Rows from block 9 of a small multi-label image tagger, named by matrix and row number. Rows with one number within an expert belong to one neuron, the router's apart. Each number is 500 + 50 x the weight over its row's rms, rounded and kept within 0 to 999. All counts start at 0. Numbers have three digits each.
Before each expert's rows are labels from the 100 images, of 14848, where the router gives the expert most weight on average: "responds to" is what is common among them. Only what is clearly more common there than usual is listed. The data: telescope images of galaxies (Galaxy Zoo DECaLS). In brackets: how many of the 100.
# router: router (model.blocks.9.mlp.router.weight, 4x192, trained with AdamW), inputs 0-191
# up: expert up (model.blocks.9.mlp.up, 4x192x192), inputs 0-191
# down: expert down (model.blocks.9.mlp.down, 4x192x192, transposed), outputs 0-191

# expert 0
responds to: roundness: round (51)
router.0:527494577482570493397481537495463489516631522525469554507554406400627559625551439517510595483438504490535535522462528457479497474486409497395482513469446416549472458499554509466454452533455519560458534547462496542498483396502594479483466459502470509464499433585551486543522431483459481442531568584512465462517500544551491439548523523479363479492426468586517495459488580471520524474483541406587514570486526482494450590428463538561489524526429492525484492484619447638490452472559522529491521468415549460453538429556526588485429480521508483495559520431539496475456510438554448462
up.22:546564514544569527499509582471462535418491571562554378436383533416533520482480417472472496447573538488421517501484469494474540580472516454497518536466466491465522492473496402603501442552587453582604471524536624501484538468456524538489513519469574446520525431458463535454506461498452425546509529487424438502486561519522538456539584603495560399400458493518543545488493488545557518390509515474444505388520476560525536386443533445501603496531445541440511492509480516501507471495402558462538411513416512550524505444574548528501605473487490527429528583527511591505482445472517496463
down.22:467539501604448627451519476501617540461527451476495505510555419537480487505498525496538538526414490494505582439627508585467530528576472536547492462482400436560541485428526503508483543542415506495474519453571493422547379430530506385543504544533395492585446481506542504395448443485464491491512454524491487544477564476559521449481392435494525531498517492512561505521458505543444484531427542519588458500594535507509546618498497543462418538508480454417479520474444483398488517550569424519512407490545355568544503567488565487566502520459451565434508524497479535543561501510481471439
up.23:556525526527526415489509454482543488489492496512558523551475450604398489498544536514522446463493485515422466503453387449448527457463473533484537537622475513526452518565586449443499445523479470555504436555517550522538514414497470567504581516466540520492463509524636394422500435525445394532506564547437468514490551468485412367408445493441517470485497533427536437561438466588492541496476517583397620505555506390547481583510427514495434503493462473466471541511580571517533609601547604462522518444512426510523537508533553419544549481468531530441522487514528487540492534506545500495
down.23:509490522522597572488481501465480521502551503530562532485498477515596523562409444526414510561441534482620440439460521533490452551559511451502517401504439508491468517487614567488466441456457437427484548501509466508537571437550423452542485475508552480554480513466527442403484515515583412536396509420491564525488498512508451559471421494508481454505524423588654489470544449457581522541524519445480528560453445573481481391501528552539593553512381519430481564565575494531409425476512506545429505508508575571476447511554483567477496509580443502542465464428508398467518473571505458494
up.24:560493409447497414517393521442531522515456491512494423523534553531571486414482486572508530522577520509506407523521406464489452523510414486497583591455630499491478588540435513534456531570474552486408530471470521476551484584497422605505534398498442463508391532537526495536539467493599371455505520469590451518497576503544444417514436533420571486551457438489534496445430493524557567476494545483457515487554547509474448479495513478442609569584395514420500505490500496519499500488515559523579526493549564378434475456515527547464560487459574518473499575448536500478501522446506492566
down.24:407590512470549474471506613504488476452436482514463497497479508497556531578561470553472543460506411445469510467504506532439504448430512395540484411573440503599528544474510469436506410489510446426455503537464502517428518575534440425474461537529478521466559437449596528514506449545532508493651477494506532412469515420576494464562437520562523561497519574555532547480594547498418498457476537457552505588412471467576459526458564542544514475495569538572537485518507500468469555451436488525441538532446439538525502449396527563468491505462488528480464527660531555439578436553398523428
up.25:515483478428456539501485461558418582432455506473496503543506584545482531480466409512523452510520552538449519587489508500516489470549535591574470483534432454512458525440508560492510372572487543510548422428483483486590515465574460531507478439488433543424540515488515494576464591512548433588563576441444482544503499487422560485464447495516595559449511504469479480382499560576454524496490461482556515506514469534575547526514484484499467564528541477561574357548458503588409458470475465443465524632458558411404490539458537479505547430454447591515519422577512586416489469437535505546
down.25:469490431491499466505516544512557510464462469427450513481470521509540410496605545471524503512414452555523511466534525499515592489517441511544506573521529398493410445527500465577579561512561585513460541508602421453461611510585478498451473500574479458587458501534546482496494414497533555439548483546470563392454582558552561506491563541494472379436461537592599461545524489474447498484472491499473466553518475508399558369460611502528520468437471429420458483550470508572553552594467496483459456447524451539362488550453478472534490559510561455448492505435563485449467556476500480538
up.26:540434527549501488534456519448531579555474458390379407542543394529513408544442528487422517567545546557495561430515541431372507533482525515579557427574510569529505494466504426506591465436491503494502541486485577470457554443453443431544550499543444538475490433586491480534468578507431450504472548494503579477517466483475627472565488543393457493483502566507530414449514502571533464504518510484404536527571503496458462530556520539545457510467465554423538534481539458512661568450503401516474454457518440520525521557558413504582550570483569451523476496457491520537475445505516480451
down.26:512600535561491530469571503544462395515562539566541486505564593514521542490585536511489605425546465518500483533555444527495448514517584454516489484442485522522535504500456488549527514541479491537509527493507474607428524539371502603439467454540516432497447471516455497473522502503470566491530474514438619436339481421500445455442563474430547457412459460441502539428474534419462491556428414577523531537403526561437539477500650556540509512473572431468529473451519562516564447445519494483557424506483495574458585570541523440523454462429508437489494465569483433535447473463476519511
up.27:642447591544607514444603497545476490533530499548472468531387541537472598564512523516469391562460545415538479519513468566457540455546464602430530487535544443505520446537472575501393532477437450472493443406499485571535538453569551459427655503424484479464459484550501531448481615536492479495474472497440414517536505575500395484480487491499568507455476526485541597468515435480501529527497419382502455583476485471559506438441476541472540475528543528460490470518462471563505509469500515421467394543489511472455525458517487598545549506556492556495436488535562459451446497550471516562
down.27:444585476455470487527550437485441526549456401580466460524574500517547432519467506444518494413508516516469590478596538446511327531519579484454447549417518517495425487508495526527516493466622572447519542450501479475526481509547499526531501570591515467511497555448475503572477505566442454508459433493485486497475501495435554539429402579542442475537565417483539465491424520582471468510427593552541509456444541482550497544580477555470567557474448410413464471447442457565464575560442458581614542464518539505489453554518566511499470543428502506430548559518373529501534525556471446480
up.28:483540501477514529371571495528502514514497502388500526538383508582478491435536464428458469547500459470528496492545503503611452557430488508512535577556414449593522563564602517534444467510457442467522446544513423582438492583488456455533517477529485463396442535592552524494492557371557552461475497456476468477432495427484528511541476497585519496466429553497480512568431435535458520551591444494492517545456506479469505521471458537529526522567504433505558555561488509525514485542497409511486455545463446606523461532427589497451357535571470472592442448585417514479503621526509492501
down.28:458487469408515456551524525421480548498467452518479431540584604572557580451453499530524462547572515518485539500493425492453381436547501493482549558423447493490481485493493456560472465585581460408495500538407454455454472582529538467424517441400482490458551495487407402447473506492509415484489512490514454445533514519523477518564484529460464475547542458470473552511519576538587550431487520504417464439553496474526492504564561519407482498525459502449425499532609529506474515463501527579541610535491659468623490464555469538516565493561443533610544576425459470586443518563512505491
up.29:544482541575466536492476478542442456524526521502525500509403459494411460541517537580587548464563456494455651441515497472505504507574535565470403487506538503505480447388465552357479510461568478510508523467500578459521463498486524621421462553485570470552506540386466491538544493399523509480576475544541537431497555486541504442441511602458557451489503452545508531417458497469540434475370427551461509491468540551543484507537548477560528360515561569479483402527515565588504493525429582500495421481505495565551447454490537504405446514481448536510476538506458565562531424464531459479
down.29:604524518480537490503507462591532502521553587547485509484569503460524447559452562466517547492439444463501500429519620423538540509567466497546510504512506472538543418520538497464487485428473567524446496442517442530466493549428414561514550503511498452566409449525527516578444458476379463522516513512456463489515450627544541500522496482505483481552509522542471553450461527512495584431587462485611368484420470569447442521548526465510575470491437539519493485512433532486520429502544542545436493539597548417457573440444371417565556454411475481457507505579525582401494477513470608444
up.30:456432451541498459451518582483520546542457483422478496522473512547554369477564388398441492546637510489547478482477475454509423470507557448484505518538508505418469573433551483520494485465576452511516550464539541474522506441483431574475536492578580457498531510506440511440490530460430526447523490411398498457507455434442495512508441501551447504459551480540440502612489449490500456548509504505519551501453559560572614515606555523502526449470505464491583475503530607548618479435430450532519371523557466601472536500469609536488506476572460489542404465577522513536422545557512519548
down.30:416557422391486503531507532491483524487526599541518467504440423520485589526374534480548510476565557483580515450516506513485531474457485552580433488445519517573490454486447458520551534459482442491500461429463571602422529559542493549562467498413374535514505439505522460542593481481556422552493500439398482611561535524535527473466506505449461521446590472556491543434434440468502530491441537535547530533523489502515523508511553405544426555542530551513462449529408521511471489483558482480550483431393521549530453543524469527546587515397393530487535618513463467442414494476397564542
up.31:441522560565564514602494530439433503494518503392542596538523453500513520522513472484541479534495421543516524571511507529533561503520447480563449464505559470555416495535464448394510541466517374553433513580486462449517516524523510472579439540551465613470482463544562534584530492524458484448490517526585560540372478513438592505415483589549497472545529449515501592480452453512482567387422431451465563583541482449482345508473550551559564483531485467530582474440452492503516504431500518394460375488474530510520465546493514527411451518497546492459551480407452472548515482518535469495
down.31:456520450388481513493473516440508423455523473531515413510501508382438526377459413502493549486418475522473419519402540449547495432549398595434556459482515552582507475406540504516561518524469500544533521508475487532461552527496438469483451525470480531541542628522544502493508518429436546502483457520508424499528584552476447579433537444505553591467529511441531572688602471501518447473550462502563526527467467490575504526516510538534473515606462458489524487467502493449468519619460468450518520558565486416535410543480515546518520543528463472468493565534436528561477480438552603435
up.32:510475474424542515508559439500518415492504496515528443483513559456477494582544510595487511533530529494485488533536567456551477473553436586483457507554542629533518445460454527494575566520441491502412375455408547413468498561446505469545552474488527421412551497462532471536592430512625425445501531450403464517483510575499479499469477521440508486565500554518573473473479488454571520481483510514460401534545541545426449551495535559583522420539570486492503615481382462465370538435474558446494520510553465514517429554510524517590520455441500432568470479561419520469522529410580488552
down.32:341593438422432527512425406569441494552514525412476503535517505480614504508543525443452488521505455538436482418552434494517472508431453490501482579498395423478492572456422506516451491492545434469531594419535509527557627513528533492501530495485468484490386485498532454480529482533479516490537516577539537504455509524478536448458526517508546447505550494561408595592510463480475507560532412510465527492465357489475501524530501425576474465605470578487486524553540479511537529546496607517466392523539440546585552417521543559480477552495457563505595525488510498455534530518435536407

# expert 3
responds to: roundness: round (55)
router.3:447434507488495434534418466498556542438518490453544493520475594451503459478525493575584450477502373490574439526519490541487507493456489500493516501388583488478545525492536411470510545520538599524541486488531517478540529563422510533459415539469450505486506660488462534480625439627573483491542373527502558496434585513470412561479430461498513476436491511471491422498410530521420524528513475518510519460554536496458549574520515477551451538633507524428467508601469490417432508513448561523503524526446478400434520524485448410521481585423490523466551464548553456590447447484522460499
up.22:457574497466472531570498489490480534521493424390583573549535454522503532539396444419551457526511509509404461581551433499459525515503519513459420492538591575457516413438456441484496537581578500535373599529553526473475516524499460508557497484482476502478527462408460490542401543550527589487449525435464530509510431456472620502509553576456600555545473544507488497571481510499440499495488488470414475522477468482402545521418541546505481549397593423480421512498496557463494581587579517525586531452542453433379480452553552506438503497484502489442519476520576496434497528540526439565
down.22:564436590466516537558394471484463590497419594591449435414525522569456406538550515469419435453487501608581570515556478523509432469487548504438504510553530459464453547470485542556539535502544516503441560483488495528462528513544542406527526522542515573509417428480527455505584539496518445538486528410501526502542438551523424448458511472473419447422452510486526532352579523452531463484475483551518538503590502574543433460561440461488479456562488536480463535573575508492508532520489520564525547468502476493465503503521607448541523470620487542463459489557427427324501472491444470520
up.23:540574498543598511509543552381589576500476579549518482544530590493513464472553526434435422550494494546470524484398491495504479482481523441400472497500510514486524530572572473495502422499491557485525429552555527527477442487510519488586464496430535502484487370514457479470462406587469505469507557579588435456439565488428489517525584469471538501544490484536504625492446455401522463472478383542546452423495493473434503571474534515451421575566528464501484467508570501417490340493442582590573539526464522545488464465498479588534506501497522503487489554491477487498537485432451637445
down.23:475424523488513466560461416563493562404463447515610521474517449516517503456519571476464458494438629429600511465503565492419407484481517423462444549465468455568500498533553533489485619474448478519436522568390429444570499592555418486479484469457437469553464513502495379418516576496523528536580475591488514558610558547530546516502473559501512522509507547484523426512518487508519500467493503518502478548502486494463537459599437552468502468410415601455483487555488428520496493510565458464412450531542519457487394527488558401496511515479550453583481523497536511585525468505634440492
up.24:479447539517505469577508483496516539488525472508468443487518569532516518454522615469532457481523526431418567567533411549442552579532536474550458543458533445490500544544499492556454526553582475504415514573509593508479426519584464472503421566413435507533498462524486441510445501541437525459428560473483375445479507476409464532492559444446534459489551521484594498436450560442449541459578402605501580542487454458503465554537575483452486509569506528584477479492531558447540473433530520576482482463574567531451443585488553496548554540392472513424602534401429439486496467431463473395
down.24:415517498441482511580508453516492501480434565535551483506499451536500497445478399476407582548531448532515508511456443501497526579499510494486559596525416571477406481417529430536532478442485629493475391527526539465593538487505439504466528417472494552433517456538482519556602447440542452613594515563591553553527557481475540489460563576493509559455491456550438463536468364466578421526463499535491450433453503499575486470475527631512580472565410519434547598471437516556507519485470445537536521414540505520515533464473554464518487519489519450562474454480420538464500495523401490461
up.25:552452569468521499549493604467522536563526494490436609395515500434530375489513537444460489517525466495579571474467482610434501511547439497387428470508485417404510543591527484406412524496518487440434489507512600525565494531575462480532497547510429507533515496494510496482581465377414631472503488525513438458422503552482529508459449531515509462477516397539490448501452501535502407510470594409549530485503489551507521582497544543496508500467517570528483538513489428488466503535495513464520560524478662573534547474455463519435488559494570436412505396540474536571447559506490529493
down.25:459491439519530401403433509508397543506518454447454402484446545533433513498504494514512452486480407464481488428470470495492632480554510511541520457419440439501485579513538545474459343456550478504493547448492459465405468464529450488549437416558510515553536560494491550531493533618541494508410476507573533538524447500539529521582567493533495622511527626429574493542514553512400612483541520486550461545460542480521518429473463514582508505557540398417492573509602533470512605523590525512518473570466440501513465477506491505462517435467497539510553495462512488483538541495405552425
up.26:601583517495533441525453459513511504425488476467593489512561474480429524459598502584483492512389548513594482508515575523451588540540447532447435457512573449483539430569565501399478503474507439551499532532511506472524474533522439525431458500520521462480411491536428552609454502610474564521561496584510502517482396569523469482471535394554502388504501474477621432510475536433501558443514463447525480569469464480462475465600519558459510422560498508471420463513507510401524506552472509433475499608431479469438455510489529500556476506513468495535491498495485608459596513534425576382
down.26:460527459475448452597559583399573537532510469518445412468441527501501509431525641471517543503500488406488443497588434456520523586404512457491508487505515531487447453475438463484581484460575462515450444487535566505459534509480525492540449487437519515526495508433603576471528380464464534575506484495523516482516527521454530549500471528512536546512531531451455468466479460488494412566588474448609483523506451462569514477554519454503415567545395465567540566538439458516511464460446484436516527397503623519556459600451494514490490450514581507461443524475444572573593402580595457551
up.27:489453453576468475582508506527419508539541549505463542471540404538473529532431606528479544510410502525532513552491428420431487448513478502508434521530459551471526474490486506471534631565559476610563452497584503492545480480523437485477476511457565461420504412455532519536481499556544516471455436512530504460509497560458525528506445528409517591483541452547468504582537531545541461510534431470446466594512468504485480504433462479415632547422564532440535600412497503503510478486491575480482521377433532569566525589565449433379555486441477523399516416491519431372526538520484540479
down.27:481504492423465655449459516492406478541443519411516469552433541620526443483463544502556459500564461488596522531519453520553533473476428568463534511560502443497425532501535540489617553505453465389416550452447432520431518470510550473498457508463486491540529455493548488470446577543426439481511591492412519459500520500512522526586441502520497467488531559489483430433531514492519498503439540480569508416439504461542526521502559526445561545590612373471533520578634496574497598553439499461555502560527523438471482344509429515466553555507531491479408501501485496563478504503520491481
up.28:534456470434463565494499561494572501547418422457538493483495452508471394451504494537567501501483452435637504473539528497384493583434539493536560542544515519472465533559536548602440505451464590531473524496608508520434524530408464522410525423537421589479547385461512539457496549519557468493465466439511528447482489544575575593463544577507488610474574541530501495584513502417558506498482502504449565471457537433555503564573463435436484455484509486435632430540500476458498564511431502548511394505493465497510449483540538472430467488541452493480444502519558422565523479481418541413
down.28:538547517420500484482508521529475385600539485543565445562482504498513485513554450574414475469464452474530541487490505504427465462568490508530526455437576479517564547614488433402524505648469537467504459514438451464494517502493466511493538625462495515583497579513531549453592556513460485518439471444494541333454461516452474554455540430466554498415474428543489516524515412477511434586481430442483453562609413454469499493551482503519457523567503468527487483546456528560551548445495446451521540479574483597542382548522556474435592558462526455475458498561505386515488564502484499498
up.29:436505483586531477540566526582571572585464434552451416552556581428468471568496519567559505469605534549521596439457431518614455454517500405557423513486522582492506409555573532551553462400453523513548441533418537484480417474551538507505474537432529420494512509432525481522583533438436393412457616454564560454476509566474520492479503490501499498522446419520478470463478438501499473541586511489517539483506510422447489523468534515449501547507523569544538584496468420468540503441591513437487541441456528480454446479424407466494435496555543541453517417515474473489517546473476576553
down.29:486494408548449552537504526496540449403461403553608482468522490575522568535383481504490482454463486487552415452448493534539511550590452589562457560486422448516527443452442588450459347568491518465483456532551476510505481530442558478508439557480526472456447552611612539490436483556483526491508589539411488425429504472483474563519483446587485527467540517441509561503511525463529471489500477522482512517526525550542537495517510634548508575445540424484500515538521556436496470574530530526397499502432534530546526407425569555460471518541415503467540478476618468423448496428429492496
up.30:575438528487496513533505535460478598506583447453512488616493531466479468413543560495522367499457497366558474481480491525597510565511510518541475569514394490531501490442552583508484599376460505561461544452466484495530484572503466525513428580478469512496468575558517587547500463534552580511493489540453531482511526462533458512458516452529532467463534521444511498504357568464475544480579502414440403587499499405445463589575450462517457511579483468469488533530444467504477581535482505476462474512416537513522525634515457423460502546472440455549519557399433511525496593454547485438
down.30:516514560458419513492502535507469458505471567506505513414517487523547496582460504482480608545466462514415483518579498428527575566498562466466526549433481501481527486497417438547535548498496542423518541485482564453512474562393464516556524469514332535472498499397542534509544495534450474477537597458498474638579553506545512542466475533453538437561456490546506514463535565573440462466380538428536573369478547563573500542419509510435547554511418505532517480502486554408421524472537514496502576498496423496524503510559565468495505539457555468435585549527425520451476360485489411440
up.31:438508406583574454381469554506536466486519505474593421482443482378466563595543412566502572441503495607551574555503530537429517562517556489390530592526499540487470566457443460549494476510485551489595512537497507520545578533494479446515493520498527504461457478495425410540530612441524498492491482442536518505449564513553486556507516437403563517491557468419519506456452586519432507457534418583517553532594616473464587518460457465504504473537486504459457443472523464496532506444495499501456473468403498440421582463482537450520409597472541478546488502601494461505463430466466491547
down.31:521476591528535632514534418495494528555560440532529485484527474520438410439535472473529496478487488512499494452480572449574499526534537578469470454535522553454514465428520442515554505470458506422530599592391518419468400482538495502456481359568506458438399487494615497565489450533504456467487437484437520483456548548469555439517458446495560584489536559520410452578513444515457481587524473435462487436620455453491511404494536498499478535504442463601498529524461434568511562505580381462485530456508547518599496520489568596508544465594585523533550441519462504458494535484488495485
up.32:440581561610534458456435457514556505419439483480520531471495528510482542526473482541467544546462533467490610524545484479530415512500486582509524526530418468602447578479522496491427509467575559497580442556668441551552481539512485452382513514562489536518505464429547514572480354490483478463546507515495493487497562491530586514507447480461541542446542545485619472442433472492446486514501442463475567498498550450482536516428580499564366453463423473503573479566489402504469452480542483435494463461484502441459528526439504559496377474513446575499560525592548453509550538528408448520
down.32:530431518450519567491581454506449497499522553491497539565476466533524518491527556414496499402542530450485559522388568474473621412500480629509499471649501516495508432442461516593492493519433497515613546514569454418463484481517476512458579564511474415508406518475489498496532423505533543454552463586470521419422630503451468501555416472528476495526475518525461517502596476450533501582500564503524522474514496481485473444470391440471555472509441518465494442430527540461456469491554409463510410572515490592593438495449593558547462499509461467454505529554490550583500441532532527595

# expert 2
responds to: shape: star or artifact (41)
router.2:468463501645415525513543477576586408542410478505499454580512510463433429479436460449578462583583505527481430448497497429560496472481600449587486480455535533465564455459428498483551399518557542471433537530463569491475459475461517511431428568542583387615569505410489552549472513491528522575478498407500502537548532443586574463434518506487514460587549492500483487488476460459459455534585458487508521523487532504539606524602530523462534535433482503507496457550487536550544445619486509476419524524559528487626447550486485568487544508462447562525505482520473446568520557490487510468
up.22:405460452593556472543446422471520495474613531501512598530436544461562586537375491458506444548537628502535506460401476524471498467481519462457559447511413591634468539518528549533541541496556440491405528529549520558560492468487588547486497485502490538482505432568504499445499495538511479411506452541421512446523550567450499476442493544521400408511502504483581521447531505544445585507554500537492450527394512500563443495439546481532457546439492527602546535430521408479549583378517495518473527459465465484481414486499557516503525507473457380565500547498516468419492528499429535511
down.22:587437480487469475580467572506467537563459516559485463490375438422481466477543546542501511527501447487470550541574434499549479520538435549505412534395437572480419493460459439547416509550448485479547473453448402524406515402449468548333496503574523542469467596581535578547555532521540478506440487466518488490489459593491511445526523476430494532532474476514500484472492439464479470467497460515499511514552464429443542557461512578512511529571591461530542539495517462549537412573458519457595475595520542538491490458491466479460499516560542562407522589496497436566399545608593557517
up.23:492543491557582500510475499478448451450431472440504513549496427414523572456531467521572504551553346441515453507528527452487488411605466466585482612545478477428462547530565507485464488476496510497436526444501504363486470408490555522552486537453492530406445436513535390495567482442538615517546555451536599451580564487501476494384609567515527526560460579513529514491557513545425465462442439452480441439483492579488440532455479594566506507535453545502442484533516500510459579538470521474473440536614473583555547510547445453467523495476564488474562471483475475470457485582494528477
down.23:538532506486509527596440515500570484476462599475557442501491515444529461551350458539416478460476555496462551541491443511512440537487554463377550477431616493495598507518463403404521446496528533419462487499502517532502543528660526500461553507492543497580591476406563496506480460515443460526462439491462432479456529461483458552535491568515433476488581458483438442517537572459474427571550612558496470496515532516504485502490450531521513521571578575476542528487528510589447498509443465559543505476419524435493533479518451496441437421465516482627532543559501515546543457529438439369
up.24:409490524455439525525458426537505558494489543502470566462582468562439509361609478459479497531598489543489444434500479472411524490482554503510527501521476596538524547494434471507544413530467416536538498478468479490486506508543492544497483542574606471576482576508474458486516515526441455546599545514527510531518534500415503516458529552527569500434468534571601535453578506538562423457550449505559490429529570545549478515513494427509560519445379598474483590419388578601504565490479455419483478554527380523491442390527541475553486466496460469458425540461486444511493404463552511476
down.24:539537549498526497537463470556598475498507527456504567437466520554512433528445525522524488519555462533465454536437491591510565479458555477486482522446487419544663577468519533545489495475520459464462486392518449466490441569405519497479483484451545460419439553584457527569546508509477448509443506436558549534506423470498520633541518490426415476472544550544446489540507622434474485512524447431471459572501454415471566527461556581495550529528558505511502394523531490428537460507403534449460542358492482547460514538420543611495496535539423524513435518384516505515495612571490508446
up.25:571486455440477562535462544566472433582451457491403441533471519509496462532482454470483576499472430500566489510559449510533480492491468503516528590518582472541487540630417515536571507517483506536466477467492511446455504458589441542514462555431569551493530481550532542489571486523568537520481480409509466535487451471469505478519437539540534524622500560545539462505498395389572510500502483576523518552498615579639466530489516475468522525407497588530415459472472441526488544481509421545424421385467554563495464516419485492373500544412531556514427561493468440522470510410471395470
down.25:502589437453505540445478484429502456414617520471529463433496517501490495453527471544421461462541581541433514562466525479534500527605478465484550488525444549422472459445541565488473447385468543427419484518563453567487464507395529492572645561496573441500502452485457511497404578455428515542548611570466470586509405504450516485497486560547539584532476446508353550462510509536497467559516524481426490480412507428507480466559477474439446584544484486453518483575436574438555519537469498554509499487589453474485481521547501501521459531582461510452607516513486511481594449502536534563
up.26:483478523478502506524498424421419543445495527518453470498415442526506609535449366518482466577491527406460447503510547579425585385493489571535536435487656587580502532539494458461521569487468416449482562592505554501540464522503487424467528556524614443511352505500487520499454508560486521510574450424481452477512482489482514483445466499566482506512531528546479444528543447504496504514536509456540510436525538494596362494498452476502481525472522512472492613521410489506446483529484565469535550333479443544485501534517469515555523540409554575524566511467524515490512580542441541526
down.26:535432540565578478550550489467429511544561469458548604545522503518590450538516566486586534430524469543521470496442388557545570396570457415453551514418533468467487515444507536519413488486565544500518514447418506480508523450504458619528492520457379560508544512437532528482581567535477578496504528515548563570488437474475532455582467400543457506430460599486494533501475514454425480459475566556499500501569462366561503567515496426500501428566430558528473473501489408474426544494421575510500486510450541574468494480519554508493411410506503532366510524460462529511516429464522477484
up.27:488421537578563457552486449513582459537443557468510489476485470590487409481540507416552516601563511465621447502489516384491490550508425513428452492491557532468514465587615562455467594457508467463523460476515575573418568529527556502492565588543491463572590493478527534535494548472387531479549415446386554463495548549486445462516493473518472492471455415561407494468528570475538514448441554390440463477469474529443552442508474614521454547570561521468487514556479505527440449465534503550526469491490430426482473425452518527555577482481455494510535471458420477576465484544454549548
down.27:555503537540488538439523507461445507500523509498472436544584525464476534555512507535397539393470564495466605474509533513468471468549477483507474561570431433429603454557364468578503540495527518616534523455456468479489540447558504487497497509550521574368456548475526442422481453507606525577473471578493479472484542445504491557451467524615448442457444464480500425473450536471514492524464506518484522546521446578520531485590429452514578518371459405524454544447493482458525516592553518473486449532573549526412430426429551485458559493527492498523477514599607552500542521400568463502
up.28:513494587488458428523523452548519434543478511502520511501543531462484452409442404517537543430499459525446445495530511534517533497454501422529491527485462501541529498480500569542437410503532503519570487398468552432579536409443512485535475492540510472431458478563429545487512504484438503477530533541598506481444464568479521379564522635600506499509450533492451428451607574507512465512535519449423453481447592420605550480452511524563536452512522589516485524427576577546478408581399538442607456520551405573442478493545572530508558539485480437540495453500459462459551560399524467454
down.28:487528494518521539481453410475544477452574476440443451496445515500488574550496456555570467444539507505582584548490444481523500532569465552508487476414456522506555557483504446499543502471499519483509429488430502512549478610562483436557449426432568543459351519483509454595487484525496480475449498513516524458492554553506518582486519469544445484498491483498464484539487502512512477532391509461568615487537447575489528500440492435514412551604493525480454646416520451567524494525556434465469536462507498373421493441513498533429430551448478513479617643610523419534453421547480577540
up.29:536500440475488497470473466495583487456507532453561453570465451558535402479453553508400524437546530446596474541487531492504549668554545456454473446631404449436481486469540559531452495573500438530546487387484458522483403481567524481526521512532552516505485511396467554497563498425491489507440555470484553521434566571573463425494529542569531583475545603502437587459477535465491438518505419557556505439502538484455551496563411522459437437457497591508466514611419485471432540430535446557478483413516499542522546569433471451505566444508463502520511520540483482488521580497552448463
down.29:487537521452462523596580532486513472553586509621472426458530517533475500411535488553495558519456486465486478531495614479484547544508554492497470504416595602511516445424430456505502583469558542517409504431543610468544486396386399541493449481465499482531467450472500502493467559489456487506547537566459472487498541422540516511514493575432462543454510429502527556459467449457525439514526576492489400499643456515514472599422489624492489529550462421510521543472486552510486414541542517539493541596468539515498460406490527539570430543480498399499466533505563447370476529515504447474
up.30:521479451473476477548521516613498458619499466551546507459406567410419544489442583518546481487433512441463472509460544555560496495464539459410488473565553457536482555506391533442482474537519536510536560444605436489507469498528562424605553530501451446541545517525472425444552467534428452524511467498550464549452593475456596450410537473572579589487556586499415474445521530483453496542505526522510455513527472497454483511513437579448484486628494517473510518434315518479499434514534512482524476431541473579515519486488524519611495376487489521453459463457510518510544440533439567528
down.30:411519520480619563527584512455540547420525540563481530462564519555492482462448578525435435467536483607521485510474455354472576581551478501445519407487490542481557498422518512567572430468446496475505428551324517425441532497488482483468533525516454530455496458450486538546463607484495511456514518470473496486531463526500561530497483580426521475456494448491493516524479510448477539402519438459508558555426514509649531489427606424530538495485593512462494545532555469474487510470483438510451589530483565508473496483483467430488541670510507468408518491473593477568484551490474466503
up.31:533564475554503490496512526578537513519501507523444521549579560453384499515399422511481476518428570514499462393451584513446470462480471472644548528397486518577590478501449478483477571487486589508552535548423419500481544498475473459505492515456507507443547461513540479411519540561599487465531467441508500395457600418543479504565514533546471531518547574445395538441461507509534563534474516526501573537553601481387443464447484522472459564501480512492432547483505495450506475437519573437462525433404570439553459588457494450534433514569551564498498400507417510430558537466528527452
down.31:473480506434455484508514457482469530477491515609472515552552476519498505450506448561484514529590460531468428558512532591511550561473467559524510541402471532417544539402439546518419485536525540418487536422501586492454607526602509454544478558437505532477613484562572471485483496381568506584474535590406486457507541508510537593510509510532492478566497574489455479473502512504612393451491569449500554552552487467502489470487470530443461512467530524444456429491474492443440567493498522482464507340483470574451465490527612505551487549578459474519406360496553484527434462491471454424
up.32:515523428568428582513441403495538421557465485551530498465537534572584436573564501496513439505585590469475491429452487490517492543603559499509561426500508414518440495524493539475583387545426521375539543618490489485421567574509456556484473528438504543531487533469529520484461523615476501581497514484496496519491438503553507458346510454466445478551450528402477602505546473533572518462541478551501590546457553451477505553494497518552456514439459494494518432592530473483519437474489598512488480617500434505454529500494536498442493429447527441458387484449460419505527531484547540513
down.32:453534533481540451506472526526505558470484571565425483434457380492453514402472532504446513469454523430486497524530513457550491589404418586534350491471547518541505500453513463531463508483568496542525514451535435463544501528524534500608458419518444508496486468535586529574458414459389479480469492464505520477566612471509518472474493522646556555494560432456485443470408455446535535549440478415529484472570607518541559530507452541436519538484518535429533545577482535428506496564457487388531504493600517506577500473474548468580483504584547499541580457559550450483518405453549447462